config = dict(
    encoder_norm_position='sandwich',
    encoder_mlp_ratio=4,
    encoder_fused_qkv=False,
    beta1=0.9,
    warmup_steps=290,
)
Rows from block 9 of the encoder of a small image autoencoder, named by matrix and row number. Rows with one number belong to one neuron. Each number is 128 + 32 x the weight over its row's rms, rounded and kept within 0 to 255. All counts start at 0.
Before each neuron's rows are labels from the 100 images, of 14976, where the neuron reaches its highest value: "responds to" is what is common among them; "place" is the part of the image that holds the peak. Only what is clearly more common there than usual is listed. The data: photos with spoken descriptions (Open Images, Localized Narratives). In brackets: how many of the 100.
# fc1: MLP up (encoder.blocks.9.mlp.fc1.weight, 1280x320), inputs 160-319
# fc2: MLP down (encoder.blocks.9.mlp.fc2.weight, 320x1280, transposed), outputs 160-319

responds to: text has "sky" (53); text has "grass" (25)
place: top left (86)
fc1.346 [140 136 171  88  89 194 107 184 118 151 126 143 132 133  70 144 110 126 139 104 175 158 133 134 165 105 155 109 171 108  78 168 169 118 126 193  97 130 156 155 153 115 164 128 108 134 127  98 130 118 150 135 135 129  85  90 179 144 107 114 123 119 122 118  69 118 132 120 114  96 104 132 132 146 109  67 114 171 121 113 169 176 136  85 176 117  97 153 159 188 177 128 114  56 120 126 148 100 156  99 114 125 130 100 109 123  89  78 101 163  62 143 104 160  86 134 142 130 117 108 146 137 102 129 116 165  68 127 174 119 195  97 108 190 112 131 127 120 166  85 164  34 139  83  98 100 138  96 112 171 158  89 177 145 134 155 185 192 123 152]
fc2.346 [140 128 100 149  95 141 123 128 121  93 127 124 132  86 144 183 141 105 115 128  96 161 128 163 106 161 152 127 128 140 165 109 135 107 106 127 120 125  60 114 136 132 128 107 131 121 145 135 128 119  54  96 124 106 128 128  95 141 132 249 108 110 192 154 166 126  99 123 130 153 191 138 144 121 130 151 128 127 128 135   1 125 128 143 128 140 125 150 175 127 128 121 102 115 194 136 128 103 119 128 128  70 128 162 124 128 128 120 128   1 128 128 139 137 124 128 100 128 128 130 133 154 121 127 131 128  90 216  91 131 130 147 162 141 135 128 128 167 129 128 127 158 184 121  99 128 128 133 140 129  69 156 128 124 128 125 120 127 123 129]

responds to: text has "table" (30)
place: middle right (44)
fc1.506 [114 124  93 114 104 158 118 115 137 118 105 113 122 173 108 129  93 179 122 116 128 197  78 148  96 113 131 140 133 113 132 125  63  98 145 144  88 129 130  97  55 157 128 114 101 118 131 160 143 141  94  73 107 113 106 145 150 164 147 182 148 117 174 125 130 137 140  84 125 170  80 131 224 125 145 115 120 106 127  71 123 170 107 129  74 123  91 147 158 135  79 132  82 119 117 145  89 123 171 103 131 129 167  97 120 145  95 204 125 169 198 138 103  92 177 183  84 128 128 125 116 128  71 131 144 124  68 130 100  89 143 113  99 148 171 129 179 201 121 125  93 156 153  93 177 150 134 117 132 126 125 111 134  89  89 184 124 121 101 131]
fc2.506 [153 112 128 129 127 132 135 128 128  95 150 128 128 121 128 129 117 124 113 108 109 163 148 163  90 128 120 111 128 128 128 116 137 128 128 106 129 127  80 103 128 128 157 139 120 102 144 132 109 123 119 107 137  77 128 127  66 139 132 239 124  97 139 128 128 124 113 134 128 129 209 128 137  85 104 128 163 148 128 128  29 112 130 127 101 128 104 129 159 116 128 134 128 128 224 141 128 127 128 132  99  78 128 139 101 132 146 126 128   0 128 128 123 148 128 144 133 128 128 128 159 128 128  99 128 128  71 184 107 150 150 143 162 174 128 124 123 126 112 128 128 155 161 128  77 126 125 148 120 124  53 136 128 146 152 121 128 128 112 115]

responds to: text has "grass" (29); text has "plants" (26)
place: middle right (37)
fc1.191 [132 107 121 161 121  89 164  93 205  78 112 117 141  82  94 132 155 114 120  86  78 147  52 100 168 173 158 120 110 120 135 139 106 145 146 134 193 126 143 110 121 142  65 165 127  87 103 150 110  95  82 128 157  78  89 106 125 164 129 155 133 116 134 127 149 127  76 108 164 117 129 115 137 129 184 142 147 110 117 128 108 111 117 152  55 124 121 166  89 109 136 142 141 162 143 147 137 130 155  97 149  78 127 129  87 150 136 149 166 126 158 128 105 151 104  53 123 129 126 128 134 165 109  76 171 199  89 132 103 117 113 156 183  83 107 128 114 182 131 122  80 139 168 148 152  86 122 138 171 100  84 139 144  49 118 146 135 123  82 130]
fc2.191 [162 114 132 124 128 109 184  75 187  40 101 124 124  68 122 145 146 110 130 134  85 128 117  96 169 182 137 122 128 136 146 121  83 169 129 113 175 128 170 117 150 100 108 120 115 125 102 130 122 111  92  76 150  55 101 125  44 124 122 182 135 118 126 147 183 146 114 136 170 141 112 128 157 125 145 127 166 121 128 122  99  95 136 143  89 145 115 135 113 101 131 127 146 130 207 152 116 127 152 105 139  66 124 130  66 151 157 129 128  71 125 128 100 156 127  25 117 129 109 161 136 127 106  81 170 199  94 110  70 114 126 159 150 135 121 137 117 155 109 127  63 145 146 136 156  83 109 119 174 123  42 131 120  97 123 132 190 126  92 139]

responds to: text has "color" (34)
place: centre (59)
fc1.611 [122 137 155 159 154  69 171  84 166  59  79  56 161 101 162 106 163  91 127 159  92  90 128 122 146 156 107 152 126 128 167 129  69 127 124 121 154 106 182 125  91  93 113 182 121 111  85 169 148 174  93  97 155 157 124  95 101 112 129  89 128 131  65 139 156  88 136 198 109  96 119 106 117  85 192 123 162 188 154 148 142 117 133 154  52 141 144 133 147 115 139 117 128 152 161 140 105 183 135 132 137 113 122 123 114 113  72 120  91 122 175 114 149 113 101  91 206 120 133 168 125 114 174 130 127 140 129 111  76 134 135 125 145 126 158 132  74 143 113 167 114 162  97 115 123  84  97 161 143  91 123 152  99 123  78 137 100 143 117  86]
fc2.611 [140 127 110 155 128 137 115 128 128 119 128 115 118  78 128 132 128 111 128 112  94 131 134 157 127 128 128  79 128 112 131 122 128 128 128 128 134 122  75 127 120 118 128 149  94 123 131 119 128 125 100  87 128 119 128 108  88 128 128 211 114  95 181 128 128 158 133 128 121 149 213 128 166 126 118 128 161 133 128 128  19 122 148 128 128 128  81 110 163 128 145 162 113 140 212 125 128 131 128 133 128  90  97 128  81 155 111 128 126   0 137 118 105 151 144 152 122 150 128 128 147 136 128 128 129 140  91 199 121 128 136 120 159 162 133 128 128 128 128 127 123 154 146 128 128 133 145 128 128 128  31 128 109 136 111 128 128 126  81 100]

responds to: text has "black" (25)
place: centre (70)
fc1.618 [182  55 134  87 140 115 111 121 112  98 151  97 101 135 139 169 114  50 118 129 183  67 146  46 107 105 122 102 168 138 137  87 134 104 137 137 223 127 181 139 122 124 159 108 117 119 160 149 126 128 114 126 116  59 131  67 104 129 129 105 115 119 129 128 135 133 137 136  81 134  99 142 128 133 128 143 174 159 137 110 178 136 157 146 119 109  54 146  95 133  95 146  50 174 126  97 115 150 111 117 107 124 155  88 127 151 112 187  90 155 123 149  75 120 155 144 161 126 182 189 112  80  56 171 130 165  76 176 107 113 125  95  70 140  63 115 132 155  80 150 128 106 118  98 109 102 126 120 141 127 134 123 170 165  81 100 134 125 218 102]
fc2.618 [161  96 108 128 109 133 128 141 128 120 128 132 126 128 158 154 128 121 114 114 120 128 153 128 118 128 128 105 128 115 131 126 134 128 133 125 128 128  79 129 131 123 129 126 133 128 151 128 128 115  74  67 128 121 147 116  70 128 140 248 134 121 149 152 130 154 128 117  91 133 211 151 154 117  90 153 128 149 121 128  33  98 156 128 128 128 125 116 128 128 126 139 120 129 226 125 128 128 128 128 112 108 109 128  79 152 127 128 115   0 114 128 116 143 146 131 126 120 137 128 133 128 131 128 115 126 108 215  94 145 128 130 141 140 128 122 137 148 141 115 145 132 186 128 129 128 151 128 157 128  58 128 121 151 128 128 116 134  71 100]

responds to: text has "grass" (29)
place: centre (88)
fc1.582 [157 160 159 127  86 137 197  96 173  36 125 136 131 122 117 114 105 119 150  95  94  97 100  91 185 126 136  92 171 158 125 109 101 127 122 130 239 131 149 144 124 117  88 114 133 108 128 184 139 128 107 161 154  80 113 124 122 133 117 133 141 112  88 127 108 178  74 100 134  96 139 127 134 128 163 175 197 102  86 122 109 163 155 126  61 164 138 185  85 134 154 153 134 127 118 141 134 128 131 120 119 129 105 135  92 165 159 143 126 148 126 156 136 192 162 118 145 149 158 184  90 105 128 105 126 145  29 125 111 138  86 141 154 117 122 131 140 171  96 169  87 108 128 124 130  52 142 114 130 122 124 146 132 120 115 127 156 128 135 138]
fc2.582 [159 156 128 130 123 126 128 107 186  64 133 136 200  67 109 126 127  93 127 116 122 147 121 129 165 197 131  61 128 137 125 115 106 128  94 129 155 118 130 128 135  65 104 129 106  93 130 145 128 123 104  92 164  38  95 119  58 134 128 151 127 153  96 156 147 125  88 139 132 120 128 128 135 117 141 129 179 206 118 141 106  97 164 113  74 164 128 182 123 152 155 128 116 107 169 106 128 119 139 121 129 124 136 119  68 129 149 126 130  74 125 112 114 163 162  73 123 128 129 171  83 125 128 126  94 219  63 136  80 129 154 117 180 173 125 128 128 205  96 141  77 111 152 132  78 107 119 128 119 127  71 134 162  98 153 123 133 134  91 128]

responds to: text has "sky" (50)
place: top left (59)
fc1.427 [101 136 152  76 147 140 175 128 102 176 221  85 105 180  95 118 118 163 133 118 147 185 128 113  91 104 106  49  63 119  85  83 116  89 154 150 143  93 113 167 156  62 135 137  92 143 119  91 135 143 153 125 129 163 111 113 166 129 118 122 123 138 107 116  57 154 166 123  69 129  86 159 131 131 106 137 107 133 118  90 131 161 129 130 163 125 119  88 185 152 154 147  22 144 117  95 134 122 146 112 136 128 128 142  52 172  96 138  79 189 107 158  53 163 105 155 137 137 140 189 139  96 118 144 110  92 139 105 123 118 128 128  89 116  90  83 178 134 140 104 148  76 134 106 145 111 120  98  99 141 123  30 107  79 187 111 147 134 115 120]
fc2.427 [131  77  93 128 100 160 124 113 162 111 126 126 112 107 132 131 133 142 147 133  53 129 137 128  90 127 131 128 128 131 190 129 127 150 133  86 127 128  91 112 119 157 128 108 131 136  93 146 126 115  33 125 138 128 128 128 121 129 139 213 147  94 158 126 201 148 105 132 129 172 199 129 128  93 123 120 134 115 116 127   0  93 148 166 105 125 128  99 129  77 122 131 145 131 218 171 136 134 128 137 123  86 110 150 119 129 132 171 139   5 132 123 128 128 128 132 128 135 126 102 154 157 127  97 175 122 135 174  92 121 129 195 190 158 136 124  87 111 126 104 128 171 169 154 128 155 125 172 153 128  91 127 115 136 125 137 127 121 100 127]

responds to: text has "wearing" (30)
place: centre (59)
fc1.504 [131 141 138 133 114 100 188 130 113 129 109 156 125 123  95  95 181 130 121 121 162  58 111 122 147 176 168 122  76 159 114  71  92 168  64  94 128 132 144 141 243 115 121  86 152 125 138  30 125 128 161 166 129  92 123 123 188 165 123 114 115 161  95 164 119 151  91 108 158 113 154 173 106  77 116 136 103 122 135  82 175 106 106 128 155 115 128 139 178 132  97 205 124 128 111 139  77 121 104 128 138 155  77 123 128 204 129  81 105 121 106 177 117 183 128 109 176  99 134 119 127 112 148 148 114 110 134 118 151 129 151 157 116 123  52 163 175 120 123 124 131  94 183  85 164  95 125  92 106 123 124  84  82 120 142  73 185  85  90 130]
fc2.504 [153 128 128 128 128 152 128 124 128  85 125 128 115  72 128 152 145 128 106 128 116 128 122 141 123 149 128  96 135 128 136 128 128 136 128  95 125 128  81 128 140 128 162 110  90 131 136 152 128 128  99  55 136 115 136 128  70 128 128 234 128 114 140 138 165 135 123 128 107 126 194 134 148 101 128 162 128 158 118 128   0 120 128 129 128 126 113 128 128 143 148 128 140 128 216 135 128 128 117 123 134  87 128 156 113 142 128 131 139   0 108 142 129 128 133 128 125 139 128 138 133 140 128 126 122 128  72 181  84 137 169 146 161 142 116 128 146 128 149 128 128 137 152 128  93 128 138 135 147 118  62 122 128 132 128 128 125 128 113 118]

responds to: text has "green" (27); text has "plants" (25)
place: centre (62); bottom centre (31)
fc1.318 [132 112 137 101 113  90 143 120 197  86 114 109 143  72 121  96 118 106 131 117 127 155 120  89 243 173 153  38 192 139 140 117 128 123 101 106 178 120 124 146 169 126  82 184  96 125 104 116 106  88 130 125 165  80  72 126 154 140 112 147 167 128  94 129 128  97  70 144 164 109  85 118 127 127 157 182 138 182 143 109 129 151 110 157  92 137 213 122  86 116 169 129 164 114 126 125  89 121 136 117 148 128 130 147  66 119 178 189 112 151 157 119 135 187 184  90 171 141 111 139 127 129 117 134 113 176  67 135  66 137 130 128 164  95 140  95 141 202 103 162  73 143 128 144 113  62 136 118 118 138 130 127 139  95 134 102 132 123 129 134]
fc2.318 [149 157 144 125 105 129 163 120 188  28 148 108 152 110 119 112 115 104 128 144  95 146  87  75 154 188 146  77 142 125 144 152  90 112 104 148 201 125 134 128 123  98  76 158 108 106 129 165 131 128 111  78 135  98  84 128  69 142 123 197 128 142  92 129 133 121  90 128 141 121 129 152 128 124 180 133 171 156 103 132 123 102 145 127  87 156 141 157 129 144 189 130 130 128 145 121 114 127 159 111 128 110 130 126  16 108 168 135 108  87 136 143 114 184 146  66 131 133 125 156  86 128 124 125 113 223  89 126  75 123 127 100 201 136 120 130 123 221  99 126 104 109 150 142 117  88 129 114 138 132  60 128 129  79 135 134 131 143  69 126]

responds to: text has "black" (25)
place: bottom centre (32)
fc1.432 [221  94 104 131 100 129  87 154 147  86  64 121 134 105  85 171 109  72 171 110  86 143 107 153 135 168 190 179 179 135 125 180 174 144 101  92 109  74 194  82  96 131 110 159  78 151  72  80 127  88 108 161 131  99  70 122 140 173  92 125 194  89 183 120 141 128 186 181 161 109 141 165 130 176  68 111 139 126 116 134 109 114 160 124  76 100 140 169 103 126 124 127 183  78 128 123 195 139 137 113 111 118 136 155 139  98 112  99 111  74 103 191 148 108 169 129 140 177 108  76 168 151 119 134 133 143 139 207 162 111 146 147 189 140  71 101 123 110 140  69 130  91  94 172 125  91 149 109 132 120 124 128 129 160 127 137 125 156 148 131]
fc2.432 [156 111 116 128  99 129 128 141 113 130 140 134 123 114 121 132 114 114 145 126  87 160 123 135 119 129 157 127 135 129 137 104 128 145 118 104 141 124 105 119 128 146 129 125 128 119 126 127 119 120 104 118 128  75 126 130  62 160 139 211 132  96 137 128 134 127 119 121 131 142 169 130 143 129 128 128 128 158 123 130   0 103 158 151 127 123 128 127 127 118 128 126 128 109 205 130 166 128 129 112  93  80 115 165 105 128 126 147 128   0 136 129 129 146 126 121 128 129 128 130 153 135 127 122 142 129  70 164  81 125 142 147 159 152 128 128 128 140 129 120 126 131 180 141  87 128 163 165 146 128  24 143 113 149 128 115 127 140 111 102]

responds to: text has "color" (38); text has "red" (30)
place: centre (86)
fc1.331 [127 127 100 191 161 179  78 147  94 224 165 187 138 126 151 161 109 125 126  98 131 114 116 204  65 105 129 156  72 126 130  77 119 129 105 127  35 100 106 121  60 158 207 110 133 136 150 146 128 123 116 118  75 126 190 152 128 128 156 129 127 133 170 109 124 161 152 107 128 141 129 125 150 124  46 177 103 132 135 128 133 153 138 129 185  80  53  90 162 103 110 123 115 128 123 145 151 103 128 146 142 144 123 149 206 154 105 129 161 106 138 134 149  86 168 180 128 144 139 104 128 114 157 150 124  89 148 128 178 127 131 129  84  96 133 110 171  81 143  85 151 129 127  98 167 178 156 144 117 113 135 147 118 149 128 118  73 112 163 102]
fc2.331 [138 105 102 138 128 174  73 174  50 195 173 183 115 128 128 183 118 116 128 128 160 148 161 197  51  91 123 132 126 126 126 103 193 128 128 108  42 126  55 126 116 151 183 117 126 137 168 128 102 128 127 114 115 172 174 151 147 119 157 150 112 130 192 126  93 129 145 120  93 134 170 120 129 118  82 138 108 124 128 129  69 149 123 128 193 128  87 100 169 152 101 155 120 119 136 125 173 126 114 158 120 148 114 128 144 147  99 105 150  60 125 128 148 107 129 234 129 128 132 126 137 123 141 152 114  37 122 170 147 138 173 120 124 162 128 107 151  91 170 135 169 131 144  99 120 184 142 148 101 132 127 121 128 157 138 128 106 129 128 106]

responds to: text has "sky" (63); text has "trees" (58)
place: top right (66)
fc1.522 [ 99 124  85 165  91 135 115 110 125 142  98 166 102  79 175 191 120 125 111 152 124 133 192 135 111  82 128 126 141 111 126 127 175 126 111  82  31 157 131 129 121 190 202 129 161 114 135 149 122 157  56 140 124  99 153 127 136  83 166 122  92 136 127 105 131 147  90 162 143 163 122 128 155 120 170 120 171  51 152 127 100 174  46 172 147 149 148 172 107 138  97 157 125 172 166 177 137 183 103 118 128 148 128  81 135 154  86 176 158 111 119  74 156  79 137 171 104 122 133 181 130 108 123 103 144  85 126 129  88 128 118 166 154 149 169 121 169  89 131 157  72 130 119  97 147 160 116 155 126 162 131  81 101 179 118 185 116 132 141 123]
fc2.522 [158 119 109 150 101 139 131 161 128 118 153 128  96  77 128 177 128 115 115 110  99 149 130 128 116 164 149 128 128 127 152 106 128 128 115  98 128 128  56  95 128 134 128 128 128 128 145 128 110  86  63 121 126 106 128 125  87 128 128 201 128  98 157 153 154 128 123 128 128 143 194 157 128 105 128 128 128 128 128 128  21  81 128 128 128 128 128 116 128 125 128 144 128 117 233 128 157 134 126 115 126  86 109 130 115 128 128 133 136   0 134 145 128 128 117 128 119 128 128 128 145 159 132 128 140 128  75 187 108 128 174 131 176 182 128 128 128 149 126 126 128 154 175 128  98 128 128 128 150 125  31 128 128 128 128 120 152 142  61 138]

responds to: text has "sky" (50)
place: middle right (55)
fc1.27 [119 140 195  97 191  95 130 141 105  81  90  73 135 137 139 150 165 106 162 188 126  43 155 125 157 156 109 189 131 206 167 203 191 133  97 138 116  98 122 132 138 157 123 191 166 126 120 127 118 120 141 146 130 148 116 117  83 126 134  87 109 123  81 163 163 141 137 165  95 139 131 152  93 142 137  68 125 124 122 191 129  68 129 119 112 121 186 103 120  98 103 109 176 160 128 138 133 158 135 116 101 120 127 136 128  61 129  93 129  89 134 144 168  64 123 128 203 126 116 117 137 121 126 148 139 123 147 156 161 128 135 136 131  97 128 163  94 113  83 156 179 117  80 159 154 210 142 130 156  66 111 144 125 138 117 131  82 155 125  89]
fc2.27 [171 147 140 127 131 110 142 151 124  88 128  74 118 114 130 160 165 126 127 133 113 127 145 136 142 148 127 128 113 159 167 146 138 152 122 127 180  87  71 133 151 129 124 171 128 123 127 120 128 119 123  94 144 127 128 112  38 126 125 193 133 128 123 137 130 104 125 130 128 132 220 131 132  98 126 134 133 153 128 131  10  82 152 168 117 130 125 102 133 105 153 146 136 129 177 128 130 154 121 118 128 105 129 128 101 109 146 128 117   0 146 150 112 120 128 119 170 128 136 128 179 132 145 126 128 141 133 151 128 128 146 143 184 139 125 127 127 128 108 142 129 151 151 129 124 125 135 110 124 125  19 128 125 148 128 127 128 128  92  86]