A small image autoencoder, trained from scratch.
Model: encoder arch pvt, encoder norm layernorm, decoder norm batchnorm.
Training: adamw at rate 0.00088, 9800 steps, batches of 128.
Data: 203450 training examples, 6.2 epochs.
Rows from block 11 of the encoder of a small image autoencoder, named by matrix and row number. Rows with one number belong to one neuron. Each number is 128 + 24 x the weight over its row's rms, rounded and kept within 0 to 255. All counts start at 0.
After each neuron's rows are labels from the 100 images, of 14976, where the neuron reaches its highest value: "patch colour" is the nearest of a few named colours to the mean colour under the peak. Only what is clearly more common there than usual is listed. The data: photos with spoken descriptions (Open Images, Localized Narratives). In brackets: how many of the 100.
# fc1: MLP up (encoder.blocks.11.mlp.fc1.weight, 1280x320), inputs 192-255
# fc2: MLP down (encoder.blocks.11.mlp.fc2.weight, 320x1280, transposed), outputs 192-255

fc1.149 [135  98 178 193 132 118 104 142  67 133 132 138 101 121 156 163 140 152 120 155 106 194 129 159 155 112 120 136 111 167 129 136  87 147 120 130  85 130 100 107 101 128 150 104 120 143 140 139 143 151 132 101 169 141 121 115 186 153 126 133 108 123  81  85]
fc2.149 [109 213 128 115 128 128 157 128 128 128 107  95 128 128 119  93 116  74 115 108 128 165 135 128  24 139 140 135 135 119 115 129 130 128 128 128 144 133 128 128 128 147 108 148 128 113 128 100  54 128 128 180 138 128 128 142 107 117 128 128 152 136 128 134]
patch colour: black (27)

fc1.718 [124 137 130 101 155 121 138 117 183 130  81 128 137 114 103  77 118  87 129 149 136 122  98 108 118 143 101 148 168 128 130 100 124 133 185 165 108  97 135 128 158 127  80 123 147 114 113  64 142 126 141 110 138  77 117 133  54 124 142 119 125 145 132 135]
fc2.718 [101 217 165  93 121 120 161 127 139 130 105  87 124 131  92 114  91  71  93 128 125 163 113 113  69 141 119 130 152 114 128 126 176 129 134 146 143 116 115 122 118 130 118 130 119 107 128  99  58 136 116 177 132 124 124 133  98  96 124 128 147 132 160 140]
patch colour: black (28)

fc1.717 [124  87 119 128 146 126 141 136 141 131 118 192 130 129 118 147 101 156 164 133 145 164 145 146 104  99 128  91 130 177  61 125 128 133 128 112 128 119 128  96  97 132 165  85  92 118 112 170 125 142 136 140  93 156 151 117 132 155 126 135 126 131 117 124]
fc2.717 [100 222 129  97  96 131 150 128 143 128 123 106 125 137 125 127 128  61  99 140 128 158 128 128  13 128 127 148 128 120 128 104 131 141 153 140 158 128 125 128 111 128 129 143 128 110 115 126  48 128 128 167 128 112 122 152 107  89 128 128 141 128 129 140]
patch colour: white (50); pink (27)

fc1.250 [201 149 112 133 122 164  83 145 121 126 133 129 116 100 145 116 153 165 110 111 112 118 142 130 170 120 124 127  83 112 164 156 133 115 102 130 125 159 128 104 125 128 168 128 155 100 127 168 122 184 114 108 122 166  95 131 216 137 117 172 158 128 135 127]
fc2.250 [ 66 235 128 124 113 116 159 128 128 123 128 116 128 128 115 101  91  88  96 147 125 188 128 128  53 115 134 136 131  99 117 128 149 140 152 147 139 128 122 128 131 128 128 125 135 128 128 112  63 124 128 197 128 133 128 128  86  81 126 138 159 156 154 143]
patch colour: black (52)

fc1.384 [171 108 127  85  74 128 137  99 143 165 156 131 171 125  96 164 127 149  84 185 102 131 140 141 144 126 129 128 115 105 153 120 155 151 127 140 115 158 163  95 137 126 132 107 150  77 123 138 113 143 118 104 149 154 135 157 121 130 111 153 102 135 132 139]
fc2.384 [117 211 166  90  98 139 129 128 126 130 128 111 132 128 121 110 120  64 125 130  98 170 130 122  57 122 139 128 135 128 115 119 147 142 128 140 140 128  93 124 126 128 118 128 128 127 128 128  47 144 128 159 139 128 121 156 109 107 139 141 165 126 128 135]
patch colour: pink (29)

fc1.275 [ 67 146  95 127 150  91 131 105 138 101 144 133 125 131 114 138 134 115 106 124 158 122 109 115 150 165 150 127 100  97 120 113 154  96 100  80 159 150 129 139 114  97 122 162  84 129 108 123 109 110 149 138 130 116 123 125 148 128 148  98 164 101 151 158]
fc2.275 [103 207 145 102 103 144 131 108 128 128 114 126 129 135 104 111 118  83 124 128 107 163 128 128  49 128 123 128 153  90 124 130 179 128 126 115 163 113 125 128 109 128 130 133 111 128 129 122  66 106 128 189 128 138 128 148  96 116 128 124 162 128 143 153]
patch colour: white (39)

fc1.581 [124 129 100 124 132 135 136 102 118 113 101 119  88 119 174  93 114 129 162 139 107 117 129 128 114 129 110 128 142  82 130  78 148 148 134 106 123 128 122 136 141 122  94 111 162 179  91 102 105 132 132 132 136 115 136 165 116 124 156 119 131 106 180 105]
fc2.581 [109 215 128 117 111 120 135 128 128 128 128 108 124 128 128 128 110 100 103 128 102 167 137 128  48 128 121 135 149 132 118 118 128 133 128 116 151 118 117 114 121 128 128 142 128 135 134 114  81 122 128 136 124 128 128 152 111 101 145 134 152 144 128 128]
patch colour: pink (27)

fc1.334 [ 99 131 134 170 169 100 102 107 144 145  89 113 123 123 128 125 157 128  92  94 117 110 128 112 167 131 127 127 159  80 183  91 122 154 155 135 129  89 159 167 130 140 102 127 124 168 121  91  98 131 149 120 185 100 118 130 112 110 133 128 127 119 136 128]
fc2.334 [ 94 205 159 125 128 135 137 128 128 128 128  99 128 128 127 115 125  59 120 128 128 210 128 127  26 129 126 127 137 124 128 123 154 138 135 128 153 130 101 130 117 140 120 132 117 128 118 122  68 133 131 151 117 118 128 141 115 101 128 149 154 132 128 136]
patch colour: white (51); pink (28)

fc1.297 [103 113 117 166 124  92 113 137  77 144 129 115  96 171 134 128 145 106 140  80 161  84 113 121 118 124 148 103 124 109 128 151 155  72  94  78 157 122 124 137 127 128 123 141 117 153 100 129 115 137 128 126  54 107 128 135 143 152 135 113 140  70 128 109]
fc2.297 [105 186 144 125 105 148 163 128 127 128 128 123 128 128 101 128  95  65 111 131 116 164 127 133  14 145 128 139 158 114  97 128 138 140 135 139 152 128 100 122 128 128 120 142 137 128 128 128  90 128 120 149 134 128 129 149  96  93 124 141 160 137 117 127]
patch colour: pink (27)

fc1.15 [173 148  79 139 128 130 113 127 190 124 111 116 171  86 158  96 122 134 130 179 141 117 125 123 112 151 118 127 140 112 131 156 128 153 130 132 169 115 116 119 144 159  86 114 151 119 156  94 131 156 124 127 131 126 103 144 116 139 107 136 124 155 165 138]
fc2.15 [103 228 128 130  89 127 128 128 146 119 122 108 116 125 151 117 125  79 131 143 111 202 126 128   0 139 119 127 129 110 125 131 128 129 128 128 131 126  79 101 129 157 124 128 128 128 128 103  69 135 126 152 138 128 111 162  95 128 146 140 150 128 128 128]
patch colour: cyan (25)

fc1.674 [ 92 148 130 141 122 131 122 111  99 109 117 120 140 109 148 136 160 138 130 109 134 127 139 146 131  99 164 136  69 128 117 143 157 167 108  88 127 135 121 136 142 127 168 176 114  94 128 100 108 149 103 136 122 129 140 118 188 106 106  76 126 131 168 125]
fc2.674 [ 45 202 131 115 123 152 133 129  99 127 123  93 128 128 118 128 117  80 125 125 128 155 134 130   0 109 152 148 128 102 125 128 164 148 128 122 173 128 130 111 127 131 131 135 129 128 119 128  85 112 128 188 128 128 119 127 100  98 117 122 134 131 135 134]
patch colour: pink (26)

fc1.747 [ 91 126 116 109  84 137 150 158 106 126 181 129 141 105 139 123  88 123 133 107 139 171 149 126  92 129 157 117 126 131 114 123 129  98  91  80 152 130 128  83 136 126 140 128 162 108 134 129 138 129  83 140 130 116 133 120 117 137 141 111 111 129 140 138]
fc2.747 [ 81 225 134 126 102 128 146 119 131 128 128 106 122 122  95 128 128  95  94 115 128 180 121 123  23 129 128 132 147 125 128 128 161 128 124 128 154 128 123 129 127 133 127 127 128 121 131 125  51 121 113 156 128 128 122 145  79 122 128 128 156 128 130 132]
patch colour: white (40); pink (25)

fc1.605 [103 127 127  96 175 128 119 133 125 143 129 153 131 128 128 153 121 127 128 138 118 131 142 128 161 112 132 109 114 110  93 130 119  89 123 168  93 130 141 136  92 101 148 130 127 129 125 137 128  90 140 128 117 143 158  89  90 121 132 124 150 148 116 131]
fc2.605 [122  77 134 134 145 121 129 159 124 107 156 185 112 132 117 129 128 127 131  94 122 185 133 122 184 125 137  97 123 146  99 128 107 100 116 129 109 128 143 140  80 120 150 123 102 168 114 144 125 101 153 147 132 132 165  81 128 116 156 113 151 128  67  87]
patch colour: blue (26)

fc1.28 [119 115 125  68  69 158 150 156 123  87 172 128 159 123 121  70  91 150 146 127 142 128 151 134  59 121 121 128 116 153  93 128 128 113 133 153 135 127 126 126 149 128  67 133 157 129 130  87 137 109 109 128 106 119 141 127  62  91 109 107 129 136 128 131]
fc2.28 [ 65 226 141  94 105 133 163 147 124 107 116 120 128 135 128  98 108 106 110 114 126 175 128 128  15 128 124 128 133 125 128 128 156 144 142 118 133 128 100 128 128 144 119 127 128 128 131  98  61 122 134 159 123 144 128 160  97 119 128 142 156 128 130 130]
patch colour: white (33)

fc1.729 [107  91 152 128  20 128 128 127  40 128 135 160 121 140 129 131 128 167 148 149  90 139 100 137 121 128 127 153  56 147 123 128 110 119  80 178 102 128 148 128 128  94  62 119 127 104 150 146 103 134 155 123 116 167 104 132 152 133 138 194 143 156 120 129]
fc2.729 [ 81 213 128 121 121 138 148 139 128 123 128 114 107 150 136 124 128  92 130 128 128 173 144 128   8 128 128 131 131 128 123 128 137 128 128 128 130 128 128 136 106 126 135 128 113 128 134 128  85 122 124 173 128 126 133 168  83 122 134 129 134 135 121 128]
patch colour: black (43)

fc1.451 [101 150 153 128 184  95 109  95 136 130 147  96 158 124 127 115 125 117 111 154 124 126 127 117 131 128 145 150 124  84 127 127 169 126 166 113 103 118 163 171 118 129  94 159 115 146 128 122 124 112 127 131 132  96 126  85  87  84 100 111 131 151 148 138]
fc2.451 [ 78 200 151  95 122 123 135 131 144 116 128  91 128 142 121 114 123  78 110 128 128 193 128 132  54 131 125 128 146 107 128 108 147 135 126 128 137 145 124 135 119 124 128 134 128  99 119 126  45 128 128 165 137 128 128 150  71 115 137 129 133 129 128 128]
patch colour: white (28)

fc1.156 [188  86 129 130  98 148  88 130 120 146 128 141 155 112 138 145  93 132 119  87 125 137 138 178 144 104 149 124 113 178 124 125 128 126 107 132 136 119 127  63  93 113 194 126 134 128 147 152 119 158  85 110 130 106 107 130 105 142 109 149  97 140 138 106]
fc2.156 [101 233 134 128  94 142 142 128 117 115 128 117 128 138 127 109 128  91  98 134  99 199 128 128  40 128 132 130 153 133 102 100 150 125 150 128 143 128 104 128 128 128 128 139 107 128 128 122  93 121 126 151 144 121 101 143  83 101 139 162 132 128 128 114]
patch colour: black (41)

fc1.99 [137 128 137 203 101 126  98 127 108 152 133 149 123 138 138 160 171 109 127 128 146 130 116 119 131 123 149 120  94 110 140 113 128  91  85 109 137 128 119 134 109 123 165 149 109 149 126 146 127 142 151  96 129 119 131 125 214 138 147 127 134  72 116 111]
fc2.99 [ 78 193 130  98 122 128 148 123 128 113 114 101 108 120 122 124 117 100 123 129 124 172 132 119  16 121 127 120 141 127 111 126 135 146 148 143 137 128 120 119 128 139 128 128 132 128 122 115  72 128 128 140 134 112 125 143  91 100 139 134 140 125 128 118]
patch colour: white (35); pink (30)

fc1.390 [158 101 118 117 106 148  82 122 152 152 133 129 156 106 194 127 128 156 126 130 118 119 138 136 122 108 126 130  78 126 131 129 100 140  87  74  83 145 132  94 145 128 109 189 168 127 123 128 113 189  99 129 203 143 100 146 146 112  87 145 131 149 133 135]
fc2.390 [ 86 202 161 127 127 129 151 128 128 128 112 115 113 127 131 131  90  69 128 128 117 167 128 137   0 127 132 126 147 128 128 128 148 128 128 142 135 118 117 117 109 118 128 138 128 128 129 128  63 128 128 159 128 128 104 162 112 117 117 137 161 146 140 128]
patch colour: black (28)